A small image classifier, trained from scratch.
Model: 7.31M parameters, 48-pixel images, arch squeezenet, activation mish, widths [160, 272, 480, 848].
Training: normuon at rate 0.015, batches of 384, held-out accuracy 52%.
Data: trained on photos of plants and fungi (iNaturalist), 90422 training examples, 30.2 epochs.
Rows from block 2 of a small image classifier, named by matrix and row number. Each number is 50 + 12 x the weight over its row's rms, rounded and kept within 0 to 99. All counts start at 0.
After each channel's rows are labels from the 100 images, of 14848, where the channel reaches its highest value: "colour at peak" is the nearest of a few named colours to the mean colour under the peak. Only what is clearly more common there than usual is listed. The data: photos of plants and fungi (iNaturalist). In brackets: how many of the 100, against the usual share in percent.
# sq0: squeeze pointwise conv (model.blocks.2.sq.0.weight, 40x160x1x1), inputs 54-107

sq0.33:73 47 42 38 45 32 46 48 52 55 47 33 60 50 49 32 55 35 52 42 53 55 37 49 38 38 40 32 62 59 54 66 38 33 26 61 64 46 28 39 60 36 61 50 32 43 54 37 45 34 38 67 71 53
colour at peak: red (44 vs 0.1)

sq0.25:58 58 45 38 43 51 26 58 40 30 45 69 49 40 47 50 70 51 65 28 42 52 44 49 57 53 39 45 70 60 40 78 33 53 23 41 47 67 66 65 57 47 46 41 53 65 47 40 52 78 43 50 35 56
colour at peak: pink (35 vs 5.5)

sq0.30:67 40 58 46 47 62 53 40 37 59 57 62 71 47 50 60 51 54 49 35 50 69 53 67 57 70 58 45 45 30 54 67 40 40 50 46 58 31 36 76 68 51 60 49 46 68 70 49 29 37 67 37 50 33
colour at peak: pink (50 vs 5.5); purple (41 vs 0.1)

sq0.1:48 54 44 47 35 65 36 72 26 42 61 64 48 53 44 32 56 59 50 55 42 68 35 59 41 46 53 69 75 37 53 62 76 66 31 72 32 42 50 54 51 41 66 40 69 50 43 58 34 49 37 35 59 65
colour at peak: green (31 vs 6.7)

sq0.26:51 46 55 42 58 46 48 40 63 43 60 47 65 41 48 72 51 48 74 49 46 28 33 74 50 58 49 53 55 64 60 53 69 53 45 51 55 60 57 36 37 39 43 63 47 57 37 36 45 63 54 68 49 69
colour at peak: pink (35 vs 5.5); purple (27 vs 0.1)

sq0.18:60 43 41 66 47 50 47 60 41 43 52 47 48 36 43 62 47 52 42 61 50 48 49 40 49 51 86 27 52 41 42 60 41 41 44 28 35 47 55 27 74 52 42 65 47 54 41 30 45 51 63 56 22 37
colour at peak: grey (72 vs 43.5)

sq0.31:54 47 53 43 42 50 37 56 35 47 61 42 60 61 64 44 65 35 44 45 51 44 58 31 46 52 40 43 47 50 91 55 46 85 45 45 38 50 45 43 61 56 31 61 44 64 47 42 31 56 53 79 55 52
colour at peak: yellow (30 vs 0.9)

sq0.36:59 48 54 40 49 60 43 56 33 69 74 54 45 63 64 60 65 51 72 28 33 59 48 54 53 56 42 67 32 66 55 35 42 33 29 52 58 52 39 49 42 49 35 48 40 54 41 69 69 23 51 31 63 58
colour at peak: purple (28 vs 0.1); pink (26 vs 5.5)

sq0.15:57 58 58 69 45 41 41 61 52 39 51 46 36 31 44 52 58 49 45 54 40 47 42 55 31 58 45 42 65 51 53 70 21 57 47 23 31 60 45 53 51 48 45 55 51 49 72 53 48 24 53 52 57 65
colour at peak: purple (49 vs 0.1)

sq0.8:47 64 31 52 52 62 58 63 52 46 40 61 34 58 43 54 61 44 44 43 48 42 63 41 50 55 53 55 28 39 34 66 63 64 66 48 56 41 78 74 52 62 49 69 64 43 57 54 49 44 61 20 38 56
colour at peak: green (38 vs 6.7)

sq0.23:49 50 47 47 65 71 54 52 36 46 29 50 54 72 55 70 41 60 63 60 44 46 70 58 59 57 77 34 40 56 39 32 40 52 46 57 54 57 60 33 26 47 64 36 45 46 56 32 81 50 53 30 65 56
colour at peak: green (28 vs 6.7)

sq0.7:61 54 61 51 70 32 61 51 56 64 55 39 39 43 48 55 38 46 48 44 51 45 37 45 41 51 43 45 72 41 65 50 46 52 71 23 49 31 60 31 73 65 41 47 43 58 24 83 46 56 57 48 53 42
colour at peak: pink (51 vs 5.5)

sq0.38:67 33 54 51 43 51 51 59 63 56 43 59 77 45 63 34 32 38 47 45 50 38 62 57 47 49 55 23 61 32 53 58 56 30 60 42 33 35 68 38 35 79 64 41 57 70 50 39 65 63 29 50 45 58
colour at peak: purple (37 vs 0.1); pink (35 vs 5.5)

sq0.22:77 47 57 35 64 57 62 62 57 41 65 26 43 51 63 44 68 44 62 36 59 54 55 44 34 40 45 50 64 67 35 47 52 41 65 57 62 45 47 75 55 61 29 44 52 31 63 66 25 48 43 37 33 31
colour at peak: orange (25 vs 0.4)

sq0.12:48 55 45 38 33 49 46 46 39 35 48 45 36 60 60 50 47 58 60 43 47 42 59 40 41 61 39 57 69 43 77 42 73 60 63 58 63 71 43 61 46 45 59 66 67 55 60 46 46 33 56 67 56 49
colour at peak: yellow (61 vs 0.9)

sq0.34:69 57 48 41 43 49 40 51 70 37 46 35 72 40 45 57 51 37 51 46 42 67 60 49 36 39 35 58 73 47 61 40 48 53 49 64 69 65 50 34 70 41 44 70 35 39 44 35 51 68 46 73 35 39
colour at peak: yellow (26 vs 0.9)

sq0.32:56 39 52 56 47 59 45 54 31 62 54 39 46 57 59 52 55 49 49 34 52 42 47 44 48 35 55 28 47 81 83 37 51 69 62 40 67 61 53 27 60 91 57 66 58 49 51 84 53 24 45 44 68 64
colour at peak: pink (33 vs 5.5)

sq0.10:46 49 62 51 52 34 56 35 43 42 50 59 52 65 57 35 37 61 66 55 54 63 86 67 55 61 36 54 25 53 64 63 51 42 47 44 54 50 55 62 40 62 65 47 57 41 50 63 51 46 35 27 45 43
colour at peak: green (25 vs 6.7)

sq0.20:54 53 62 46 71 53 44 37 52 50 63 41 48 26 58 40 46 51 36 51 32 62 36 51 51 48 66 48 63 38 36 26 45 29 65 62 54 47 58 55 44 45 56 64 67 46 67 43 47 73 64 63 70 34
colour at peak: black (44 vs 6.1)

sq0.17:56 37 46 38 62 61 51 51 58 40 51 53 63 55 58 69 62 32 44 30 43 51 70 31 54 54 58 55 27 48 51 64 59 50 05 68 75 44 34 41 73 52 51 70 27 42 71 51 53 57 36 36 45 27
colour at peak: yellow (57 vs 0.9)

sq0.2:42 49 38 71 42 41 54 44 46 41 38 54 29 54 31 52 38 41 59 42 41 59 38 64 47 64 37 42 37 68 47 36 54 50 43 32 54 62 32 62 58 60 46 47 59 46 42 41 57 87 43 48 29 50
colour at peak: purple (26 vs 0.1)

sq0.5:50 40 44 44 27 53 62 46 51 64 51 56 39 61 43 71 66 60 59 42 56 41 57 51 57 56 71 37 36 57 47 78 39 51 42 54 31 39 58 32 41 73 63 34 21 58 40 39 56 56 49 32 46 35
colour at peak: grey (76 vs 43.5)

sq0.24:54 65 41 56 65 61 32 62 41 32 42 70 33 45 26 64 55 38 53 47 48 57 59 46 39 65 55 68 50 32 67 31 30 62 46 59 70 68 33 54 49 41 45 70 49 53 77 28 66 62 58 34 59 49
colour at peak: yellow (40 vs 0.9)