Rows from block 5, named by matrix and row number. Rows with one number belong to one channel. Each number is 128 + 32 x the weight over its row's rms, rounded and kept within 0 to 255. All counts start at 0. Numbers have three digits each.
# sq0: squeeze pointwise conv (model.blocks.5.sq.0.weight, 68x272x1x1), inputs 204-271
# e30: expand 3x3 conv (model.blocks.5.e3.0.weight, 136x68x3x3, transposed), outputs 24-31, a 3x3 kernel for each
sq0.0:137122168075066147164057147135095090089168079186114142107174112159076075093176195137118185130117209183152104106113209124081127159194116109145103085191103062129051213134151162124090113197119111094087101197
sq0.1:131161138182055163130125126107157108134131176116194138155138150161192169161129175162106179113185139148154103129125173049075095110113137098120105173112127163150129098018105118169086112120132169164154158183
sq0.2:116099117173173112134099066098126157246134179111142134125100160119077140116193190152152113160151144180071175168155134156139102090048045179172190062106124149158151166148173104120104201056077133078116124064
sq0.3:200100121096116109175158092154159155151113129134141158113109158152146122104163060124128185166106109180055135103115102186158126140138115110164130131145093128091101174095072104144164162073093095108118094060
sq0.4:126172080118098212122130136139138102135123069163162177152130114149076048071186159107099168109104189104135106132130216105131134210180073110201053087142114124107075192086119179152037114100049112110138107123
sq0.5:171098112046094157101098138102096114145172137166089211078138126210101123105186058138085163065167134188164142154081120112142085144106122073086120114150109151158099115157126096191120091160124134149080113080
sq0.6:126187115172062122153149088196123123125112118152159085133112059127107102104103147105108128078143147092113170111109105090085221154207156152182071069125155119085114129165178144159105094100118145189053101138
sq0.7:084117118225109170111118215125182073147103141129130162193139079202177125148152109110133188150085208094142175064149119153106083160139151130175066166104174084137129081101120140163149086104120118083080162141
sq0.8:161115083083112147128129070190053087089150075138126160162113118098096117131153124116092144127147113086114200186154184138139110111102136112158130127140088104145093140161226199143089134093130137192131118107
sq0.9:140120120149150126125088117117120090095104115145163115036125145072053067141153102125061101108141129189111145120047158150038154103134193110064103134166082221177081125152143169127100194103072136177136068122
sq0.10:086158178135098181080127075159071144157092124114152217190094134157122095162114172150132108113123186132049114109111145191131066237188144075130115142112151103176107142092115119147082166153107098140120121123
sq0.11:126077147087057092124107144079143106160118113108101134145108127111062088150061172119120151085149173076149175076109064103131037071145104144167068197128124116162166173123100135152116163171127162129170157187
sq0.12:154124124114129104047133076136144073108107093146132092089114126153096191135210158095087171170128139078205109098088127110123167255150105137108140097164156120100060141033101121142154121066124144067146098102
sq0.13:110115155130178117218042170121079085147090103102092144156125143175110092183118047140131090155096084080145169162147100160089155182230182096132091131166142156143072049169137133119153118140129045128114138141
sq0.14:122135179148099179154112092106147109082192133170114152054126177079183167158111143097136135144074175176134147089149101110162119141129144172107153148215097155060177142162191145080125110147159128092120149149
sq0.15:097145109171094116109159079071160192110129158062101130092156125084103086100103119138114163152128046154147104178152123139122080128168144146162106124128125180097101153082099101128109089108120166111166106157
sq0.16:091137082143117089096136127114098108155130128130078125120181125154158073161114167111091135121192137158138077196125181124089191148112209087144162140130162160149125115073114104119099162117126109091173074138
sq0.17:165139188143148170136114142127143074103126107120119105105163156202129098121183155066146097151124125132124101151127047166171113148176126117193147113114164173109060169091144127163197138114073148157106131122
sq0.18:130110042113137194110127094129151144212064087085114160064065156112121093108092129139106151105125110134168137098149127131143155117109182090118125060129071129148154143133112162108126142172113114170125133089
sq0.19:085161079146128122202136152163159102136126129124133210101091110148086118157122142095145194114189195144151130152154163128114165089157212140184135139087101098162132154132129119212095076090157115126161163123
sq0.20:138123175123128155090135087132148113128114087140086155148154176137104105206146140084108177067157129142116119147156203127129139228194087113143183054143141150103091152109172135096139157107063153188106132096
sq0.21:139114096161129209096090099124098151080135137114173146118069121136078146107216137154139104148141113115078126141098113155079170121196150133109102181118099161235128106092124151125054088034158096199062153121
sq0.22:117162184142096136182097135132124159246073189168123154102119114141192064101162123161128119122129165105149126086128105156140090148126135151105144100122125060197092151109124130111194130088092119108144066090
sq0.23:127045098130115164148117144167125055175080075127232125170103112150128167176130169118156147107099089114118110110186168132128071125169082106103104095050134172164127123138074097093163096171070103170084138061
sq0.24:132159113106149113142190072092152103122064108098078128124138127188102164119132104114151106060127078060116214087168089189095161086154231113146154095126139142099141062089135162126187117130073148151190137034
sq0.25:141099129099118087124012154129202133171183145159055080129144086158153089118112097066203121173083093091134080119125094093115110194230177126173103139194130193106058131123224065125073192172080114136169080177
sq0.26:196115147148118160050131095083139117117107115148101249122105161154083119129161069062129154125104096126087103141133095120111069113205115138159119165147107156156079101168145176146118133089121137120142108092
sq0.27:130090075105101128096105137166145116104105115106152085141129126166168097157120112157092119090192170224131129061117146096067149116183152178098129098123192146178178125062101062146176095100080137128171083110
sq0.28:081140170111124166094108151140135135146108177165111172103156146080140158150202126109126118182142088167129196175085069102107172041122129184177158081157153099109178099156181161224114158107125186094098157123
sq0.29:135127119196192139137174188128166115127196183155089135128118092196143148061128128094106099149140144153071190103107079111111104114126107142111073070185120144137149100100092163127143089138168165110107189185
sq0.30:099152136116191160137063210135176115176122106096100210120140107221129100148135111134241115220098085086191115160114062118103119101123101156086171121098168075142160120111157081154139238155079141136171152150
sq0.31:136183106149079188037148132155043161175054125128065191135153163161134167164124097184128149121145149103109175207124098079176173153154155142135166122099101124136173169152130153209090222117112129090139067141
sq0.32:179116088149176097126126188156167180123123162118108122049114108064140134131125091115127133251184109213184082200077146178123165072170158124148195117150159021181109113156136094162088103124113118118097044089
sq0.33:106129123183102127129104176149109195146111117140123092133101090152218117099147144062102100060114075110119131126141079154107185146158106139147098130070101134087109152149176078120170045069112100154155122028
sq0.34:140067118110177057095156145095116093198084091071144106104093093169182110164139167156106189126082199161231126100144107140162112169155131156173125095101175137147157161136133069059141169155101160170178134154
sq0.35:185137105153033132157152154121151156152145126099120135135125202113121081128136078137024102078094087064140130116074075126070089129207180103135120136159099169148170214136146145117035076081126118116161057090
sq0.36:139106143092130212140151103143154091173177079138109127240162182152092130113162159124140144127138115178104169142150126167135194171123127155106145110108156146193156146150104136135113156149092144163090091136
sq0.37:072141164148160146118077047120134154179188108064099133101106152108107129119110185246129166140082122066095124156109084128121092113117121123079177182155094077155148123153150148136112164159133129193106152132
sq0.38:087138112115120143102181070210150142128033098123126125082140127129157113140166073105132188135196116074105243086152059103106164164115129133141110092129102148105102140097149219117176139164085078070167101107
sq0.39:157119090062099187110070197117107091117145090115064022134153122106117151146162169156086091099118138087131121161116110130112142128134149178127131217066099143123087106158051138126089188166121137172196160177
sq0.40:111182063122067070208169137184079144157123187082102142105165142166119115132156130098163144186174115148099102168182128223179134071100145077135178080179075070115097101133095091105170090176139145168132146080
sq0.41:203073114121054175189169139145185138065166113125172144119123161143150110086106089063086210080196143133149154157073048174096118172118124120108090099164138171171118123060139140129112061148091172165159098080
sq0.42:038124110105100169087215143180118139088168108146178136157204168146099173111075093104075152136095096149137133117119165167130151089136174113134191121113095111130073183143145174121121109122150075090133080055
sq0.43:182170134148109102086157091132099112096183086135125145172141115109029072142121100108130137141115132079156151137089140094114163169097098057115122124150086135111068174189173113129093184134149073145115082139
sq0.44:166133133115153129119178137176210062157121141194157141088130150094117130105074096167146134141184155173199176104084107142075161055130112114112151128113181131112085115162132128159158188167055141122125091116
sq0.45:096134139143158125148148051118081136167138148232145116192147112147121156159123178137142169104127148134156118156161155196113099170097120144155159098156163078122143180146172087092137050110183203108163151255
sq0.46:120052127100115153096121100167156074172062046079126181183120174137087124128118152104175139108154186140101168119185106101177109135137077165084118130097120143152149098137113138162178092121041151127141204104
sq0.47:089113100161129153105146155165157176141098086064147205123136122163152143167118142151128172054130148108140152170185126129086094206158097099168089122130175171058173167155161161088173132121108127178180134087
sq0.48:106091156142162159145123124179125093106163089125129135112137094130128125147151138087071208102089120172170129094102109096149155113177102116213103114099180183100125117125178180170190187137130147144107127078
sq0.49:093047210183164205153097194082124212168097182154124208124082161110149083074152131191102132121150167173113139083093124105109114110137108150092129204122091169218078099169140151113058122108112147118090106113
sq0.50:227129143111188106088122118105132123087152148130141140106126093141109213121167072115175164095133174161148113188121118095137205070134097126151120146109131108136151099197121141153138068122100094111159101097
sq0.51:158143124160056184165118123187144123195125122155151136129108082207203093114131097149069121110225202161150127166083099104099079074131123089140086098137106077100109166065116142176120134148091123120126072071
sq0.52:139173198129075102115149157096066128090157114129118122090125099146153095107110120191165166138151153121091114151122118124072205140143134144154154095193139109147179055133089069058112146077205131157126167165
sq0.53:223087050134080142093133106155064064154121049156111118122134190175070113081133136115124175137130145058204124197124145128111107092137131066206124073097108136119138132165162035111110140087065148184128100118
sq0.54:125134168178149115050150099152165178157180126116106143090104150166081092154110167148145171138175128130074130113131150123112127130149118124165133062142192167098169100101107129196151175149104127152112154182
sq0.55:143122105110145142117098144093090184135108133161076116063158150147167129147095158065169153161141180202159125193169175160106174211230124126116137050146098129077123144132158147203124118123105088068050075119
sq0.56:163082073188116082149145118146144076144075117096126125087103189126093121081206083124091128121195079108136138096089102166135106120140094121093074162075056197130086110142099189064095123147119103085157091129
sq0.57:110134142125169053096150140141165083105077120057143108125180067138185110149109159072129173094110182175119100103123083132138069140194208191102113148085174199150056112076109118104169153110143113163112120113
sq0.58:130134074105146150123090086082129097131120104092181114114076085150071086152135085119191108238156134180109126148142110178173128171169165132090129085094065086139099154205128159142192123155135082108128126085
sq0.59:119155093127146120182142050172108100118162116138107186152133110154128051102091166113083086132079143142105163162091232134110138177090207092193196106133131128122105140130157187197137177166131115114124117135
sq0.60:198113095050076125104105176175194121160122094143140141121110117117142080190129085117100163095119169131151145112013168091094092125164164077072107111121123162119120197140148176117017156131062127108142077097
sq0.61:153099105107126141098067122124077168135148157177164119136133100148132108087187143151103234176057163044100232175137121148076123182065067143157115117191138112153191170147209116148225186140085101076143111133
sq0.62:076154119092127179228163140181099140113075133182173100087153081125168153161183097126114100099097061150182113131119152116182167144106138078029132071174094156120153104127130054112124155114078070137084122064
sq0.63:164109100172173060105120047183182079215082112131184166062140104096183124096114105144158202104147083137131170106123159110117130077149110103185119059155088162082141132109168144141087135104122159143100122126
sq0.64:148082093163092121147121211133124084195140098184210148117081096130136089123155101134096137166191172161187149082056137109044144172114067096110107129147050124156066226130129108122082083114122120051085041115
sq0.65:115091124071150125151155156119135118162118109165105074112175078148121099133140116144172076096129069089132132082066129142089112148087137082086171102167133122156106136148068087092128164085122088150132112038
sq0.66:138144145095114169157154129075160105098118092109119105134138152178094203120117151064088174123069103156098163150112087125109129166108101118141107168148163125156179144075149182141147124136096144159128105094
sq0.67:106086114130105143121185105102163155150134059169044117052193140096031145162148097109160104091104072077093149136161209056119139076156089095111112146177098166077167093154090171081111086255117154078082105135
e30.0:143122097158201163097145200161134108137170119119206112164229148164128101127138110101103114186166101172129134127131217114149204083131140123114117097106119125168142131210086135202178110167156176178209143119125114149056
e30.1:145101110130148088111152103119120132074088154108104137103114169120114117142121141134152157103117167119122122115203125111097180118068178115151135074080054056093120135152154117124145168125145141091078097114135149180156
e30.2:096136136093111119160088132098169124096120122098061171105133206153138193091137132068084139114112099082149079166169065129125152110062132127142133073128138092112135160160139092112140122130097123149130126129108154108111
e30.3:079124128103163136095149192111136127122127126113114137088091148095151126135134112080105080169173130155145067181169167146134102195182167109118101127104106129128114140137126088141121115150117085141124139143112132109113
e30.4:165130145130176158135133098079066069098108118153103096147200161158138105244145141123114111134102115093113107143108128150111165083084130130125116104136155095149159138093137085117111084136106082093127138146047040130093
e30.5:075172162119153136107164158153150086149149080184133154093103111141169162137131146071110130130170149120132190115068153157127112134124132084103118092130123120127173102084138149110145141141127077098090137139141137089072
e30.6:155093136090100063123158108124140145157102123191135164114102100127124109205137081083103153110128172105103146107096111108161136101128109202130175118142129112185092120166124087100123163110142113152140144116128138112137
e30.7:070131203103194140098084191122115108142094133085160110136186135095136113137087155110150171114130139140135097123132122113126109132101089133129120130158174129124139153200131138125143161108107121141098089098084086140147
e30.8:073142122112149116093144189118136088138098134150141154088127086116103102121116140088094156148104124157112146162152081046095107129118106132086165151115147176159137113174077108126152109073142126096151112125223145174206
e30.9:099161151119134150114113201106098119116146090158187095114123086071080078140138132151098082111148080101119107097142058067112112133081138076122138093097075109086089200137144104123123148151139124182140122172126139160152
e30.10:110110143119146130152109156123127104125151124130143133110158146138121119170120143065137145088119160174124124147165224146104155172143156167117125111128116141165137104026109131055112112161069120143111150169205171143104
e30.11:082174191131148109130123093204173147105119134099083119153194121103135095130156177105117148129156144119130142126128089118131128145127161119111120149170180139137088146132123097134106093056142184099072125076108081103110
e30.12:093168128164186114123104163127120079129087103115124128091140069132172112127117167098126085216161130118100097137122112128156169126147099069088124134114113084094108147118128158179136169129117154084106133143150088087122
e30.13:113084109098110139061157129115118135150151109189131166133112106130171106129100067155113142174124101112152150108103086098121120127124133163195158142195178187199186126104127118118114143159116073116187124103121097140146
e30.14:046102142031162204112161176135126102111097128107126137063121126084167160141161159095113125137043129136072075116119206127123183155160183164122133119114117119071081073204114129119090105070094180143156184095122074110104
e30.15:156150142147122093105112167077070145158148141191147138171163145130154125146110145132108090084114088105164078076091075089095113110148118131143158104089129056084069121123148089082091162107126169135110125118076113076102
e30.16:148162095091165158088120172151180153099155133078100118158184144158185126123117136142189092130157215178189145153166120085122161137138111154077116143113112095096119072145149129118132153105116100093128101080093162084102
e30.17:078136116100083093147094112111120103152139065092129119070106077155137150113106164108080144127103098074061120111113117060136115139096102113144084194127157162084137141087185159115191048165121115143164114082098159098062
e30.18:116214195115105076124150140192129124166086145229138166105124128139119125128124152107086112124111147124119155101160077147142118087083148114116126162169137152134116157098157135166115130083122128103075085123160130149160
e30.19:171148129118117120138129167121195186142140192152180155165137114087123227139145139103179168123116160147200192153123152154121164149098136154090115108056126130096057131145101192079135224128173084093101127145136153152104
e30.20:085189105098119084079091103129083095103115125141083116151135120142135144132082084057100112140143099115129149103072107141131091152143117114121102115085102121113136163172103101093143123125138097138159134130122024075139
e30.21:155137061101124127071096161123157133139143159163141111126130151126134109106135114097141116134142138145145171098098121117081089084103124149079103138114102119114075090154078108083061144153096113102090058066107050076126
e30.22:093109179117122152149112132155176108157136170133090135169154200134165119167115131125131067122172107113161076095134116160126108103097110119131097090132164129130188108134119158148089117138128121140129114124114244162123
e30.23:077130152083160147092135145116199112140148135119133114153158189162196157105153147129098120139156109183150138119107089150199037163188063115136089127134097091093154113093126113110125131132098089104107145171116151161093
e30.24:135135133189092122156073158138084096131128105095102122113147212166100130094149160098105110066089072067140131128177077109161138077097197129074120099052087124071069128073136131116099102132131122130071098086133243096117
e30.25:089144108115094116172115157155137142164169114089096137133181146136150145140141163136144095125111073097115113067096146144126120115171197158143103076088098114108122113105122126111123111132096147196194124143149202147078
e30.26:095147183116149208140155181141130136139098111181162184083092103104108100157105148132066065123157069120124147116127143119098125169173182128117124151135151171128158082067117100133131083113093167159166135193212124233200
e30.27:087116111114113101146053090116131107090085086047075097179152190198160186112112134150101123078105121080103071116126067138114101176135095044119102114108133133086088190142205198088227155168162169154182113082130125117136
e30.28:092146108121163104120175160103070088090118097107114080094116122101136176165175128106108137105116140093103114111108114111129074082100101079075139162117120122087074113172127132180136097077127145078096170146112100105099
e30.29:184127096143099148156111098166125133161133162153138123135224220158166130150147151124156108166142143159170188088101121137104070090120159155156191204179121189144123143184108149117098131167159150096071106123074099110116
e30.30:148150137108119117063144143101096134091101104087077126117147070138155107117095190167146138106135151098079108129119143110120150141155190132129095133154142128130136123122112120136117123141107126128096128134129073091069
e30.31:111122091161116149148151116117070098172169155147145140091133123100080112135140142126122145125137165108102127199163183108147167098135135137120120143099103084075100074168108078187124099119063196129140201159108082103114
e30.32:144152187147166126135122049103127136118110196129120172133134123091085100095056137140108090167121108170150130082143107104105132133131137130196164169198154217188185093111122125120157056097113152153116152132141154130089
e30.33:047138143103134176103150205138140148151172144129111086145163162136150136122115091098176130145131157154117123142132119163190074120166111099046110103064120124087122159185154131156154127133103122177170118149121132108108
e30.34:161131125135126138173104091161131131146089116079127106093133119149099126136095126138125104159125165087093148145121112168105092131146157072143106105113147107109152132145168174158184121133102140108141127107153153149133
e30.35:111193122127139166107085074140136176141109116123137171211190186186152184116183185145124096096120090100131123128153097099113158136096136147140154084095107089076116116087124106111130070055097147165156138118074140131127
e30.36:123098064122118124116108128135100091145145159159161125135115102147151192091099099120091078128158143149136113107121156132100074134149140116130083094091082116143117142139085155144100140152099076049101118141176161138231
e30.37:148125118119116094120193126149135108085130140183173112143148091104114190068120130185162153147125090128154102156138177113139148064125141156179189132162157092126145076098118102138100096078105128092034148171151161152182
e30.38:166115082139091157147111141125145147153178190164130136125107125084135093087095096145167085181170147145127096114161099184195143155188167100118126178174119124134123202153117103152106112112109118150089102137098135130111
e30.39:071094098106094054109102073154146147154163143132128136075109093122111099077115133126148171087157110185130160099064152130117166153187216177164130095124157083194169134120130145125149091154127116135072095139179171156187
e30.40:146177138134119116114090083145128118137119177132120139222142162122186153093130107171108102164170111137167110131189095124138117135093168140094138114128133114141138130136146086104123110134150081120095105099098183111131
e30.41:102167159129122175179159186129153137140118137184131187114113113132092143123111140125085082126085139224166158088102084163120170153151146133106149121125133139133099154090169089125125135084137179149099114121098102122096
e30.42:067115117153095125139118114063046084128122102102072107114117164167111098143150154075097123082060108116163082135146053136186117133132136086097142075056123096101113162129118074106129072090114102116087126099085197099046
e30.43:100118190112123153078112111124125125125123142125129117151171170131194106135115123143070118132056132176113063127148092135190168163126134145091168118144120111110060117147174061133171077087126079145162139164115148127080
e30.44:132137152092149196092108182145151087182086113131122119137163118113112075084062101112123117147126098117087080148129150108123146153146138100094110135106167110168120177170146158135134133148154139113104144092145134129153
e30.45:122089078132100166094141126094060103129091148116109127155197107144157144102109116090142156152114163119193109095117094112149178114068092107084119091108122075067103112170096088109129180139190110123129111130079110120099
e30.46:082109165147074100153070121113088181124099125114106129131129136134075106068142184163157156098128110089117129103121123165170032113161120091120074071142111111127116114083141102135137122121077089108109093116147158112104
e30.47:158114137152128108126158183135149140129157172157185100098094113106101127093145168136100094192183141133168144110221162099131118086148135076123102172133115096145115131219188120205194180143107188144194188169124128141140
e30.48:122087080114118154159164162132118121108136154172152153078077094150118118151114166209181132076136162057135114162121115167136090175189138130095109108101124091080087118116142152126153118157144098125100102157129144133170
e30.49:126102129126083152089141143044054131084118095146155078114128094080147166154156169129089085134140090111120132151055069117069093118100122137120155124124193105095165107119092069146096096053084138098126192098121096196105
e30.50:075114143095120061093122081135069110126093147116084105126155096158140121122103121138137189106133141117103127145174129157118126187114124178163150183160113154176165154111138141082150109096106081124112085109125216108103
e30.51:073177093113152078113092110112054077114105136120140112130144112118139121124109143122116165096081119074157080144151147162124115140116168185130150150141094125099106127106088087135161071078152109137118120170108157097088
e30.52:157127118119075064134103135135134179132087136175056181204162123172172109152130114094107155180138157120147190108153115113173170126169122100164109126105131109169111156148120122126168135127168158151131181172161209095142
e30.53:151115092179136121133143166178134130135176169171171205136138088086073095083088121138133145224143121148162113090110122095128133096123144152130116097150155102136207099130100085150148105145141125107136117119105108107108
e30.54:061120107073094191076085121152128140168132147173172116135169111050153103124099082121139099114158123147144100107146218092143130145147124149103115098100108120115097160141167160171153102146093124097153152140138121170123
e30.55:093070072108121130124112072129100100148143170126128115133205175143096097158092129126104118108094112103124154116154114126140128104101103146170159200211159183178210133049156131067110104112112127140169140134129080130143
e30.56:072087164140134101118146147159140145173167111123186120149159165157202166121132111099124102195152128193141058164152070235150141190154107084089129150085075081105115100117118136103114179107094134093092097130086129090115
e30.57:066150161073101123146104083114143119137122142101149087112144102130154118119110146152100071104126108092118099128184138180149129136099180097085132081100127077090118197147205179161195124137142083144173087165191156168096
e30.58:101130094133106112101109152097071057157147040057067106128078060110116111092104092167153118160145102117163094151116158164151084184164106151209122137148089120107147095073102058102134103146058104122130150092124129097124
e30.59:122097179125126058125146195093081106088074092160216157112152129120149133149101129096107096084109089094106070175133108177179115120187140088096133086107151126128094106150114096134157171121092157110136165123067106107121
e30.60:115127148092122181168138107139135133140161143130132153084125129085077094124110124120131098182116126190145082074136072170181122171152122152119126205163119146096166148164149078108090104093051153179139165151123089135087
e30.61:103161115078120108088076104082108198131094195131082124139101117128097133126196113143136171069119138042122179216182094090078111136096204100096122125115118148124090149139134110137103117107145121148157149140179112091159
e30.62:098163102134150129117118106093103066082129136097140122126125085127091108138101089115118108119072109104083096133129122118114101157128136130111146163124139115138119120155144075156101069051084160159162128175195091122140
e30.63:112151116154111110161080109161081150151180166133165128105096128163141163132128110141131120151106153155167105108144082177152068161178179106127133163123115117131087173155139108117122146172135127151113098150132141124105
e30.64:100177113094135143151086134112103133131139063091142133165158082106145102161079125162121081142151115126126071137110055136122130101099102127143111176132136155142144178133150149066126085054077123120171174165114092103101
e30.65:108138083132129098133143138122109124158107093169114125086109105104129081110113102115119148138147104086115107111118089101126116081058073136131169171123121128173138082134086102120097147111152086090124068132125145128140
e30.66:080126138130103133137078075123089125138101119126122144123173131153161130134126091094108127159078139124153119115139076159167089096077098116108111103151117094149083203133165105131134116111138136208139100147126155150108
e30.67:112115135149116145130119066204175148189197177141126131138223233113153109170156165119124122109095117071100084101095104090169096107153127166167224201193176206127239107107140108116089100132095112146091092151105163162120